config.toml
image_size = 16
levels_per_channel = 6
width = 128
hidden_act = "relu"
fused_qkv = true
qk_norm = true
parallel_block = false
dropout = 0.1
drop_path = 0.15
tie_word_embeddings = false
init = "orthogonal"
lr_schedule = "cosine"
Rows from block 4, named by matrix and row number. Rows with one number belong to one attention dimension. Each number is 128 + 24 x the weight over its row's rms, rounded and kept within 0 to 255. All counts start at 0. After the name is the row's rms in percent of the matrix's.
# v: attention query, key and value (stacked) (model.blocks.4.attn.qkv.weight, 384x128, the v third), inputs 64-127
# proj: attention output (model.blocks.4.attn.proj.weight, 128x128, transposed), outputs 64-127
v.113 099 [161 150 120 120 134 113 126 149 161 135 140 147 136 124 117 124 127  87 111 130 131 121 114 135 141  91 118 110 138 136 121 150 121 154 154 141 134 105  90 103 147 116 127 116 142  89 127 152 128 113 143  62 122 164 161 188 105 144 143 125 146 130 121 137]
proj.113 106 [116 131 198 136 140 111 125 149 118 122  73 119 137 101 120 155 126  71 104 133 182 163 143 129 143 139 112 139 158 131 151 125 125 152 141 185 145 143  87 106 130 132 128  91 111 137 113 131 138  92 114 163 108 103  96  92 101 102 121 160 109 136 120 138]
v.114 099 [112 134 118 122 111 133 116 114 121 118 157 124  97 126 129 188 145 135  99 117 127 170 127 128 128 132  98  87 141 143 127 101 166  96 147 126 108 136 151 138 128 120 143  91 133 135 146 138 144 123 126 131 140 112 165  90 151  64 119 125 149 123 115  95]
proj.114 098 [142 121  92 153 118 136 105 107 134 115 141 134 111 143 125 174 108 112 168 138 178 129 141 134 116 120 118 147 102 141 130 129 125 100 117  97 138 100 156 113 150  76 146 100 148 105  74 144 125 114 151 147 134  96 134 127 157  96 106 188 111 152 184 126]
v.115 098 [121 135 135  68  91 136 144 142 119 119 144 113 109 127 127 121 135 118 121 111 111 135 177 128 112 112 130  96 149 161 128 101 163 158 133  97 130 142 162 156 114  93 105 182 119 136  90 103 133 159 129 101 163 147 100 160 162 115 124 124 150 147 141 142]
proj.115 104 [142 163 192 147 157 120 109 161 135 136 156 128 136 132 161 120 133 133 135 140 161 135 132  87 135 160 155 139  87 133 117 135 140 119 126 102 124 144 173 110  90 144 109  94 154 121 118 132 149 137  80 144 134 163 162 104 122 159 171  91 138 171 168 142]
v.116 103 [140 130 135 115 127 139 124 145 114 130  89 144 127 120 155 141 115 121 105 113 107 136 158 152 135 128 167 168 122 115 136 145  91 111 126 104 124 150 133 145 124 140 107 114 139 105 187 123 154 161 168 110 139 198 173 161 118 157  91 124  82 112 100 106]
proj.116 100 [ 82 134 190 160 159 149 111 147 157 112 113 139 130 132 119 142 115 149 119 117 146 148 164 103 104 160 130 111 166 138 119 107 132  82 124  83 131 195 104 110 103 127 113 129 125 133 132  92 127 105 135 169 134  86 124 124 149 112 138 214 147 130 101 116]
v.117 112 [139 153 121 146  99 134 116 108  77 137  90 130 116 128 170 149 140 129 132 128 122 123 100 106 123  98 114 139 127 141  94 129 138 106 133 134 151 131  97 104 123  99 102 148 112 112 155 132 160  90 157 136 131  73 141  95  99 119 126 139  97 174 137  80]
proj.117 110 [123  99 155 138 118 143 147  97 135 157 110 106 129 150 117 126 153 106 150 145 130 156 117 117 100  75 118 131 133 135 109 121  85 125 101 129 133 122  83 128  76 143 143 131 134  75 113 133 137 133 110 107 150 169 156 127 142 115 192 141 135 171 106 142]
v.118 110 [ 89 130 132 144  78 128 128 140 142 140 124 132 171 154 148 135 159 159 124 123 100 148 147 133 119 203 143 112 141 107 109 121 171 128 117 147 174 113  92  93 147 116 136 136 117  97 156 156 106 138 124 110 109  74 109 148 195 132 172 122  99 165 126 103]
proj.118 118 [132 120  74 131 161 133 155 148 153  89 155 160 140 155 130 145 126 164 122 125 103 122 145 120 130 109  98 107 119 120  94 125  96 136 171  73 134  86 153 133 130 128 124 119 144 143 126 108 111 122 149 107 131 128 109 101 133 121 104 110 117 145  91 115]
v.119 096 [ 90 138 127 115 118 109 127 148 164 138 136 105 153 142 152 186 161 115 163 114 119 123 117 104 143 105 133 161 135 131  90 109 125 112 158 125 166 186  91 114 124 110 167 123 124 119 114 154 139 167 130 123 106 166  87 126 156 118 144 127 131  74 110 110]
proj.119 102 [127 121 144 116 112 107 143 133 160 137 109 110 110 126 160 158 112 142 109 122 122 169 148 129  95 121 115 138 163 134 128 128 138 113 157  76  81 139 146 136 159 109 141 132 122 158 120 108 114 102  91 159 105 158  85 119 124 154 130  51 133 145 157 126]
v.120 102 [106 117  88 132 124 125 124 137 126 133 125 120  99  97 139 146 128 118 113 140 146  84 158 156 115 147 118 114 150 143 120 191 142 130 106 124 121 119 165 128 132 130 146  70 127 111  84 114 141 115 178 112 118 128 138 156 133 104 170 120 117 154 144 121]
proj.120 109 [ 71 185  83 178 141 110 146 135  92 137 113  84 130 139 130 126 159 150 170 122 167 129 129 120 134 121 101 105 115 102 121 136 144 160 104 189 109 139 137 111 132 133 116 127 176 152 112 131 142 114 123 146 182 161 131 116 114 145  85 131 154 144 133 116]
v.121 103 [126 110 122 101 140 134 128 152  85 117  92 136 155 138 125 130 120 156 155 120 140 123 119 100 125 142  87 123  97 173 111 182 164  81 127 182 153 151 176 126 151 130 135 130  75 103 155 126  89 110 142 118  83 105 134 138 128 135 177 124 157 114 124 160]
proj.121 090 [163 142 105 157 122 108 118 146 110 184 147  96  72 104  74 106  87 168 124 125 152 178 124 121 121 114 135 141 136 147 134 123 127 120 115 154 160 134 148  92 131 133 155 148 111 158 116 128 113 160 138 151 125 128 143  97 118 157 131  18 146 130 128 115]
v.122 102 [150 150 100  93 173 112 151 141 112 109 127 155 130 104 150 134  91 183 118 130 126 106 126 102 124 154 120 104 103 152 109 114  73 136  89 136 130 169  99 125 133 144 134 106 153 128 129 139 132 101 151 142 129 145 151 135 110 137 126 124  86 140 161 103]
proj.122 102 [152 110 153  92 172 130 124 164 118 144 141 118 102 111  92 149 157 150 123 124 133 132 137 113 135 133 103 164 142 116 146 133 166 170 130  71  59 172 117 160 141 145 100 147  86 145 130 126 137  98  99 129 134  99 150 151 103 103 139 117 144 211 125  79]
v.123 108 [110 109 110 160 130 139 159 120 108 160 115 146 101 138 176 148 135 138 137  97 115 127 162 143 142 131 118 152 113 111 118 112 121 175 178  98 104 150 138 164 111  90 117  55 130  89 169 162 138 123 136  79  80 139 150  86 166 144 106 125 142 130 136 158]
proj.123 102 [ 89 104 111 106 149 140 158 151 122  75 135 138 126 130  89 130 146 168 131 134 136 150 139 106 144 127 179 131 189 158  99 148 147 132 104 150 116  98  96 167  84 149 162 138 162 132 118 132 112 110 118 116 119 142 147 120 155 127 135 117 111 121 152 113]