config.yaml
norm: "layernorm"
head_dim: 64
bias: "none"
drop_path: 0.15
residual_init: "none"
Rows from block 2, named by matrix and row number. Rows with one number belong to one attention dimension. Each number is 200 + 30 x the weight over its row's rms, rounded and kept within 0 to 999. All counts start at 0. After the name is the row's rms in percent of the matrix's.
# q: attention query, key and value (stacked) (model.blocks.2.attn.qkv.weight, 384x128, the q third), inputs 0-127
# k: attention query, key and value (stacked) (model.blocks.2.attn.qkv.weight, 384x128, the k third), inputs 0-127
q.27,091,197,200,215,235,217,176,178,202,247,205,198,151,227,211,209,261,242,230,216,215,245,183,231,262,154,256,215,242,117,163,152,188,196,216,221,214,223,217,197,221,170,177,230,194,207,182,236,192,182,209,196,176,216,204,187,224,242,228,175,180,211,208,191,198,204,221,220,214,199,165,154,134,168,203,218,222,180,136,199,188,176,184,190,210,191,192,178,233,262,280,223,189,171,151,178,189,210,212,190,177,230,158,209,211,215,163,187,249,163,210,163,233,260,228,175,206,146,199,225,205,225,187,198,174,227,116,181,199
k.27,095,253,211,240,241,187,209,171,140,213,180,204,192,189,216,142,265,232,214,176,210,243,222,228,288,222,183,195,156,172,139,187,174,195,217,166,212,231,173,190,129,177,227,215,151,213,150,209,195,189,242,206,189,236,183,198,186,230,187,234,216,216,197,150,195,186,198,180,211,204,170,162,145,177,237,166,212,209,234,206,228,203,205,203,227,174,194,175,207,240,216,272,233,191,137,165,168,170,223,203,179,208,231,155,236,183,222,175,176,197,192,177,247,217,236,221,189,240,161,234,176,223,174,216,187,206,252,209,221
q.28,102,194,183,197,221,237,180,182,81,170,189,215,222,187,239,198,240,180,211,229,195,217,187,201,259,145,177,167,201,225,194,236,187,188,184,186,171,190,232,222,181,164,180,200,240,220,176,218,187,197,245,171,170,243,201,233,158,211,223,228,218,195,191,168,184,201,214,158,231,203,222,198,156,156,162,168,138,167,236,217,191,184,221,226,274,142,178,212,264,235,211,201,151,170,218,209,195,226,205,212,216,196,198,149,216,183,233,177,179,222,192,157,266,208,247,223,190,171,209,207,207,159,193,194,245,187,189,170,251
k.28,118,204,199,190,198,173,193,199,118,170,177,210,183,219,240,201,238,241,184,247,218,205,223,179,210,183,184,162,163,255,133,164,221,205,213,192,194,208,207,206,165,194,194,186,230,192,234,227,231,175,232,188,188,161,188,150,170,264,195,158,207,182,230,206,167,169,224,183,208,193,223,205,288,195,169,199,171,185,236,159,169,194,175,242,246,149,167,213,301,252,246,165,187,162,174,223,197,221,181,170,198,207,191,186,267,217,201,209,198,207,212,191,207,155,190,227,216,228,202,154,152,214,169,204,242,176,188,219,210
q.29,088,248,199,246,253,174,184,212,279,182,211,229,212,171,185,191,181,176,193,208,268,211,228,188,195,224,207,232,179,190,161,195,193,158,153,206,178,184,143,223,208,168,181,212,199,222,208,177,171,244,222,181,154,171,178,200,231,193,167,231,221,217,227,194,161,163,226,141,216,234,172,185,235,217,178,181,244,213,195,159,221,141,240,201,148,229,229,240,212,204,230,204,212,220,234,219,188,215,151,177,179,193,182,170,156,235,194,143,215,186,205,154,176,253,191,138,239,196,209,229,215,233,224,235,185,223,225,271,174
k.29,105,258,203,159,180,267,235,192,286,201,194,191,202,191,161,253,189,200,195,174,192,181,225,184,200,204,142,180,221,232,199,189,176,188,123,217,253,185,134,160,199,218,218,233,198,207,201,201,185,199,209,204,201,247,191,196,199,216,202,140,193,185,197,194,203,221,187,183,175,180,160,176,149,167,235,217,171,200,162,195,251,195,231,182,159,265,179,231,196,196,239,244,234,233,271,244,216,195,204,183,169,175,188,210,187,181,144,236,194,161,175,249,221,232,236,182,177,218,161,171,234,187,259,204,180,222,220,207,178
q.30,087,181,205,192,196,178,200,165,238,253,172,225,241,193,211,178,234,181,154,226,172,204,178,201,237,216,170,203,201,208,153,156,149,142,154,195,220,160,160,177,207,217,122,200,197,199,216,218,150,206,155,147,164,179,195,233,223,199,174,169,207,222,178,204,197,203,191,239,214,200,199,263,235,165,218,171,217,147,184,157,182,202,232,175,199,179,184,234,179,245,237,242,260,228,224,234,251,224,197,200,233,160,222,141,235,158,201,214,174,147,230,218,235,186,175,170,169,209,223,222,238,232,206,230,184,249,187,226,205
k.30,092,120,180,227,244,219,207,170,272,229,222,170,186,185,177,178,155,165,227,177,164,206,129,124,213,189,210,220,226,196,217,177,208,185,123,207,204,235,192,186,161,187,184,178,196,206,159,179,204,213,169,189,184,203,163,244,201,176,183,184,207,167,196,173,226,163,188,225,207,205,201,224,132,207,225,202,213,183,196,197,194,160,194,192,167,199,142,177,186,223,263,273,264,250,242,277,250,187,192,244,178,189,213,211,175,186,184,193,173,213,216,220,203,208,175,216,217,230,227,174,221,252,197,183,188,209,183,215,208
q.31,081,265,206,261,189,166,219,184,172,148,185,195,234,199,219,212,219,190,150,218,189,155,201,221,220,142,173,183,168,163,178,186,203,219,219,107,203,166,170,180,187,216,168,176,129,198,225,203,220,186,187,234,207,162,152,207,161,225,173,182,197,228,244,254,209,110,194,263,200,213,218,253,189,240,185,182,206,216,239,184,244,207,228,191,197,204,225,231,216,239,178,179,200,218,178,202,189,173,231,181,219,239,138,195,209,202,184,227,170,195,196,208,188,231,215,220,254,171,196,198,166,170,162,175,185,197,210,201,266
k.31,091,210,205,253,245,137,189,246,213,170,172,198,216,196,220,235,197,193,229,212,142,140,226,248,157,232,180,205,137,232,215,162,194,255,234,175,163,203,217,175,189,199,236,261,211,183,224,188,175,172,203,189,236,236,252,160,193,193,197,249,234,206,186,272,176,217,200,139,163,184,156,241,204,187,215,201,203,228,199,138,211,219,220,201,199,232,213,170,189,224,215,181,198,156,127,149,179,151,203,166,211,210,191,183,239,241,213,201,217,195,243,156,178,241,203,223,182,183,186,228,204,204,228,191,211,174,183,231,199
q.32,108,156,213,124,206,238,218,222,128,232,208,175,241,188,182,202,199,194,170,160,166,216,136,201,179,182,195,200,223,230,218,241,198,173,206,194,203,197,195,272,254,206,191,181,217,234,190,217,216,189,190,186,194,141,218,235,224,151,244,226,235,238,224,232,190,220,222,249,212,208,188,189,178,219,138,213,210,155,142,232,149,223,270,223,221,180,231,207,158,165,161,182,196,274,267,185,214,201,223,204,223,183,166,222,174,174,228,205,200,211,164,196,212,253,193,199,188,165,216,186,247,176,184,206,167,201,193,178,205
k.32,098,149,224,239,180,171,210,236,137,243,203,171,189,207,228,218,193,178,191,192,224,188,193,184,164,198,208,196,237,219,247,204,194,174,235,227,191,196,199,216,242,239,241,177,191,231,197,175,206,235,195,180,135,162,195,180,208,189,243,189,169,246,184,198,215,206,219,232,154,218,171,216,293,222,148,202,189,221,220,242,133,211,209,208,211,148,243,210,185,135,160,118,143,278,233,207,211,232,172,204,159,207,228,195,221,186,225,191,216,182,188,220,198,241,190,183,243,191,238,149,216,197,213,186,179,188,187,178,206