Weights of a small autoregressive pixel model.
Model: 1.44M parameters, layers 7.
Training: adamw at rate 0.0025, 32700 steps, batches of 256.
Data: 203450 training examples, 41.1 epochs.
Rows from block 3 of a small autoregressive pixel model, named by matrix and row number. Rows with one number belong to one neuron. Each number is 500 + 40 x the weight over its row's rms, rounded and kept within 0 to 999. All counts start at 0. Numbers have three digits each.
After each neuron's rows are labels from the 100 images, of 14848, where the neuron reaches its highest value: "top examples" is what is common among them. Only what is clearly more common there than usual is listed. The data: regions of photos with short descriptions (Visual Genome). In brackets: how many of the 100.
# fc1: MLP up (model.blocks.3.mlp.fc1.weight, 512x128), inputs 0-63
# fc2: MLP down (model.blocks.3.mlp.fc2.weight, 128x512, transposed), outputs 0-63

fc1.220:474478394536468595545511608477524520541533481482460516479466536491547492449521512471472453445499525458514516536560528491512498531509466514522507487510465445476492525548560465501491452464507524
fc2.220:499635526487456578519530546456542496501474503467532460509578516461479549500484514489471551509446510524465540504511527474526450476561453432506641498493514526521464481445455502499545516484498461
top examples: text has "red" (26)

fc1.379:465466371579575499495512542528545425543484527525512488532564507511479527482569455397460572530484548459458528520547528508486512518514447444517508590489485452469541462519474477473492473449544552
fc2.379:547440563499520495481498467483447569442480439474446477440505552513512498496542586468548531512470508476500478460521511472531484505503524547440510539458553529588484472509523448521622476461431520
top examples: text has "blue" (32)

fc1.359:548544466577497474488576580502442535501508473475526484487497514589578459559526412473569479521499488537535478565492459576486550541460500422450506489516522500489443520443500447553479482493445555
fc2.359:457506497465544432559491510567480488520506499516498530537490576432504504543550460483431435496473464468489515550561482468476509511496494488498498486483475565465539414557581529510475511541559552
top examples: text has "man" (27)

fc1.317:462468567560479554516494514497507537524440562555470487583563509517503486539495519488498444427514479473559461525463420471473542519503498442531499567530527485517513480510408488554504519481531516
fc2.317:498573504526544446455486523485509452565493587496447472501456507499561464517426481548490459466414446515582507473401527473443559467538458472545461524442477508469506529438538464522608499491492537
top examples: text has "blue" (25)

fc1.30:424523549541461490522652545506417487554497515464506471411531425544519460494470460507502527505528494423551469501531502502549465453526515469529513504491448483492563510489415448540540490480508522
fc2.30:437460553508521563499573478570555464523519452461559503522437413466483495528543485555573481548548511467536483527597525511467460472556467474491544556507529443519479546473455482552532505546464479
top examples: text has "man" (29)

fc1.482:512529493445503500540520575547490459556483488519502548483510392516528514433539511498537562522534462429492454496483445524539449540553507556437510539450494494434526505454485377479522529470491508
fc2.482:629429535553515577453512516506483500544502499479515557478490560518583518506493516509541530448483471549530483490529553481541529502453470448475518488408470467451506491425440505467504506541516524
top examples: text has "red" (27)

fc1.333:553517491544513458563534511499388464538507538473512492497566393502534505423477497401505516491483515476546534434509503534486530555593442421557515510540477455564501515458439445478512455518509532
fc2.333:469440466569531592464465471504484431477486472495474495526494488521464490603489505483506510462522482518609527461529580537571436523512502542514503595553556450515589471460478460559592485538524499
top examples: text has "man" (29)

fc1.500:527498576465448494513559562580481538467484511504466518479446436494577463488520481506451575509509528464518518498510538521581498592460517525466538457531456447560685470512489497528462497504508503
fc2.500:516450443564529534491469567429619509493513512552462521502535508489460471509453513466497510457429468590538535516455515489453473433554437437496509510555510494464383544458499492484521545480482533
top examples: text has "red" (28)

fc1.276:521448520509465560520523493564432505515523510469501526436462505510540477513479446499517540541502506465559493554570549456504543455510554520534532511491459536489604502508463479597509398468558500
fc2.276:483592497536480481443468546554532473488462496465588417513540490516490435537528494499513491566513503512450426537473466460524486512491482488516570541496524531515557457496525456502556462539486489
top examples: text has "man" (27)

fc1.229:465498508482467528491532597512496611464509524529419522501447530567443550542503464503513495411587486504541524584477455507515486564520504431471548434490526505499510506479506524568519469437532477
fc2.229:536394572475468485595578532455411501473506554555465558553460532460492521507535458466524528493436564510531490488443545508415537512523479515500472510454498531545487492540492450476541441518474466
top examples: text has "sky" (25)

fc1.455:488421461515468527500487476552538538403469542513506510454497448470418530443520594527490501529594471503526511513552458451482531492514417473514524466528538482517490522510439504521491541460525504
fc2.455:478522567548503547526497496508483570502540509516529458465457496538544470522414526505488528494503483499560472541556518515517474568520486505565475595524483558471424497483495450529440504567469475
top examples: text has "white" (28)

fc1.428:504516483455433465441634524482488533500517526505506491502526477487461490544446474443503504544500496476575477442533467503463437484462533512531547508560438483548501517527486373498514435523489548
fc2.428:521467425482478496386601550502470507512486466436461513454442507497482487567493484472474528475492504484453547594538540488564459524504502437586596524452500512478531523463463449531533492559492449
top examples: text has "man" (34)

fc1.372:438506520495453555532470479502453484573512569522486476480536555487618592513468441500486481551489510507522470422432547537522507569514473385488546475513446439493587509489454535540506473440501516
fc2.372:518510522476502444540531489421493504448441478480524530514473467561439534566505586508416522479515504503515470553525470490526401461504493462535522494488533570550446480568500406562536469503438444
top examples: text has "man" (27)

fc1.402:499543474467515523487540588515485486443487471615561475500471485554499525531512526472521557456525467490532500409495480476471466503514476487473471445535419471504493448487486496480507471530480473
fc2.402:519505523469450420533499440528512548553480492431433478479541484492506454479482480510502475586482526498500532553488527476520536516517518488484512545476569554458482577436486494561476507491498519
top examples: text has "red" (25)

fc1.94:468554469522496595568529477516587474447450553500436463491463516530520610451436551432471491520485563513493502516501461519504437466545515523505425519533536527474467547479516467538467517502479523
fc2.94:535507442451520439523524471507463594493530540544446533546489507493531444493487520476557520513482492534473409557489474519541535520517519493496493478580456487544466514434580460490563449479554502
top examples: text has "red" (25)

fc1.139:507417521507527476489661487516441550497514486513494487487538479445464478536497466510482480489434506468524501455509520497502485495553483536499521488536470515491571569461431475473515478520516552
fc2.139:522461388543402521414497546535520495572514490466556509456479426539449417526531453509493537521535505511466574456484484525432499530551460472526460458502468513522544502541514469523467479466539498
top examples: text has "man" (27)

fc1.212:459535473555442547599493528530507538516481505506497498518538487517523474523488507534503588498528501515494478529457489503527547522474558503494514471580530477468512510493478447541502459473447511
fc2.212:486541459540478529541479507513469517495518499547465559534517531502473463551495598483579544468542490552494531536502545537537550543504451488490465486508504447507525409472466426517526551551480444
top examples: text has "sign" (48); text has "red" (32)

fc1.13:514483455512516538563540468491519575444458480553541431525531541500510505467501533443475539476495367454558498602485499509469493530562440472538458473518515467446475533481432494531455527464511473
fc2.13:497543425520471524383420484464425438493485549510465492518499495562574505536489455490480493419469497507506509433442533460559457509507528469467517489498398519506529503511522503476514480504531482
top examples: text has "white" (31)

fc1.254:532582432536501532539506513558539420401524439498497496503554492448505565505562473490442449490521536444547432514533447522490494564500460419503469519459523466550498550557561494505502426423482520
fc2.254:551504394447532533492570501464467565525532502526529538506467503503509437485423586474467446495548497566454526468522505452565485502509515483452541486441562531604468482454432438524463514491509488
top examples: text has "white" (28)