Rows from block 3, named by matrix and row number. Rows with one number belong to one neuron. Each number is 128 + 24 x the weight over its row's rms, rounded and kept within 0 to 255. All counts start at 0. After the name is the row's rms in percent of the matrix's.
# fc1: MLP up (model.blocks.3.mlp.fc1.weight, 512x128), inputs 64-127
# fc2: MLP down (model.blocks.3.mlp.fc2.weight, 128x512, transposed), outputs 64-127
fc1.300 107 [116 127 173 124 135 164 138 140  93 131  80 114  79 127 109 142 112 114 135 140 133  73 128 159 140 119 128 126 149 145 121  83 138  85 104 120 151 131 126 104 125 115 140 145 140 151 121 116 171 113 143 103 152  85 147 128 110  94 127 130  95 102  91 161]
fc2.300 096 [138 130  68 141 137 138 129 139  86 176  95 138  64 134 155 163 119 142 107 135 152 131  93  87 101 135 123 148 149 138 124 130 121 132  89 125  95  79 182 106 120 127 125 122 151 167 150 144 137 116 130 150 127 164 129 128 109 117 142 138 169 144 120 126]
fc1.301 109 [145 103 108 163 108 137 154 114 140 147 100 154 117 128 125 119 160 182 141 158 127 134  84 124 117  95 130 191 135 148 116 108 131 167 148 107 133 125 151 136 164 128 148 109 139 136 127 131 146 134 156 129 100 149 133 105 132 127  78  98  74 130 123 159]
fc2.301 104 [129 110 118 131 148  95 119 110 146 110 127 116  72 113 118 132 128 140 135 134 179 146 103 120 159 106  97 193 151 157 123 128 105 116 133 159 128 145 123 114 121 162 125 117 150 103 117 122 121 106 111  98 135 153 135 125 121 163 148  97 153 122 158 135]
fc1.302 106 [173 132 128 126 135 124 170 146 122 120  95  92 139 140 160 129 103 137 116 141 115 105 105 116  97  98 150 133  97 136 124 101 138 158 161  91 138 126 155 121 130  62 135 149 116 112 110 131 156 101 121 118 139 156 124 137 119  73 133 135 111 158  84  84]
fc2.302 090 [124  84 127 143 166  99 133 137  90 127 122 127 111 134 140 120 116 109 114  94  88 140 132 127 172 152 120 110 147 130 128  93  89  98 141 164 130 149 121 131 146 156  93 133 151 109 117 138 140 125 136 110 149 112 140 130 134 181 119 207 127 122 135 115]
fc1.303 088 [ 93 155 121 125 129 131 169 179 137 122 121 140 112 143 122 102 108 122  85 144 124 100 154 137 114 115 160 129 107 158 147 125 109 133  83 128 125  77 123 134  91 184 118 126 158 116 147 120 134 127 163 113 156 134  99 156 133 154 137 133 137 132 147  92]
fc2.303 079 [166 162 126 119 141 134 157  89 152 132 153 138 125 150 153 134 158 152 134 112 128 108 142 152 136 163  67 106 121 133 136 106 139 132 161  79 133 139 159 101 144  47 119 161 128 152 109 100 109  83 111 147 127 152 147 123 167 118 122 178  94 129 133 163]
fc1.304 087 [113  98 153 109 120 147 120 142 146 142 150 187  85 144 135 127 161 146 115  91 134 166 138 170 121 144 172 148 106 135 138  99 121 160 139 140 118 129 127 100 143 132 117 128 137 123  68 165 177 117 131 129 125 116 131 140 153 142 159 123 126 113 104  86]
fc2.304 081 [165 166 151 132 117 147 106 129 113  81 113 131  77 112 134 135 141 132  93  92 109 103 149 148 133  73 110  86 125 139 116 129 148 155 125 141 150 110  94 121 114 111 144 127 164 131 124  95 140 168 151  95 117 106 113 112 159 101 113 144 125 146 122 123]
fc1.305 098 [160  84 149 111 111 140 172 154 139 125 108 173 117 141 111 109 138 154 134 141  66 132 119 128 107 151 121 142 141  99 121 140 138 156 151 117  96 140 149 122  36  79 110 143 149 126 136 140 102 140 141 148 134 107 131 102 133 157 117 137  91 120 128 148]
fc2.305 096 [ 88 180 183 145 149  91 101  63 171 112 139  91 147 146 123 102 130 156 145 148 132 116 138 124 140 155 111 151  92 118 128 128 145 141 100 133 148 115 103 142 138 155 154 138 146 147 136 149 136 149  88 142 112 123 112 100 126 145 144  74 100 160 119 100]
fc1.306 100 [151 137 132 125 125 146 148 129  86 132 127 162 117 155 164 123 159  95  92 136 104 136 102 168 127 161 139 117 121 148 136 115 171 111 135 123 147 110 117 138 146 117 120 128 101  94 145 120 102 129 155 161 147 111 112 158  80 107 125 126 133 118 140 131]
fc2.306 089 [122  96  81 135 142 146 136 121 102 120 139 167 124 132 127 140 112 125 154 120  98 118 124  87 118 139 114 147 138 147 143 104  94 137 168 115 124 119  97 102 138 160 117  95  84 168 109 122 148 143 150 171  87 121 143 128 153 146 122 131 148 118 167 156]
fc1.307 108 [123 111 120  90 116 171 122 128  95 114 104 114 124 108 125  85 140 153 131  88 140 122 136 173 160 149 176 157 120 133 135 173 132 110 155  97 176 168 129 122 111 141 141 146 166 123 130 114 135 130 127 142 156 146 132 112 103 139  85  96 146 109  84  83]
fc2.307 092 [138 162 182 125 105 146 111 131 102  69 114 109 132 108  98 141 142 127 170 106 113 135 122 144 113  89 142 122 146 139 137 129 111 111 122 129 104 137 129 129 134 141 183 169 157 187 110 127 137 148 146 158 144 129 136 154  69 125 162 126 163 130 110 139]
fc1.308 099 [106 148 134 143 123 155 171 112 116 159 147 108 116 131 122 129 145 131 201 107  96 144 119 171 159 131 168 163 141 145 150 127 117 115 115  91  92 127  96 119 157 119 135 102 154 119 146  86 135 148 101 130 171 153 120 116 120  78 110 112 102 122 144 126]
fc2.308 090 [146 117 172 133 123 142 106 100 141 182 177  84 107 110 119  93 129 115 106  97  97 123 134 116 119 120  88  55 115 155 135 142 118 134 157 116 148 106 147 119 133 123 140 178 166 115 126 126 128 109 127 166 129 112 141 156 134 110 130  65 128 117 129 109]
fc1.309 084 [ 94 179 153 103 153 111 167 138  97 152 123 132 132 172 100 114 126 144 132 163 128 120 132 144 133 142 116 170 133 131 111 128 109  96 154 108 154 115 105 110 140 121 106 151 140 128 131 138 131 122 116 104  89 156 121 191 140  93 101 145 123 156 116 132]
fc2.309 076 [162 135 121 110 112 124 111 110 110 134 137 122 105 117 125 102 155 119  91 141 121 148  74 166 108 117  96 162 140 175 129  85 119 155 162 144 138 128 117 107 156 137 127 176 108 109 139 140 124 117  78 116 117 128 122  99 191 155  83 159 127 166 175 123]
fc1.310 099 [135 119 138 147 125 138 128 136 115 109 121 129 122 184 107 156 108 138 154  95 144 143 149 140  83 133 113 150 129 105 130  95 141 133 133  96 149 152 140  99 143 122 157 130 199 132 108 122 132 133 107  69 140 115 116 129 111 120 143 126 142 122 152 153]
fc2.310 079 [102 142  94 163 124 124 136 147  94 119 112 122 117 109 117 167 155 128 145 139 164 169 143 112 180 115 126 151 152 119 130  99 107 131 146 169 102 113 104 111 143 168 127 136 124 139 137 150 131 127  92  90 111 130 121 106  92 130 120 194 112 115 124 209]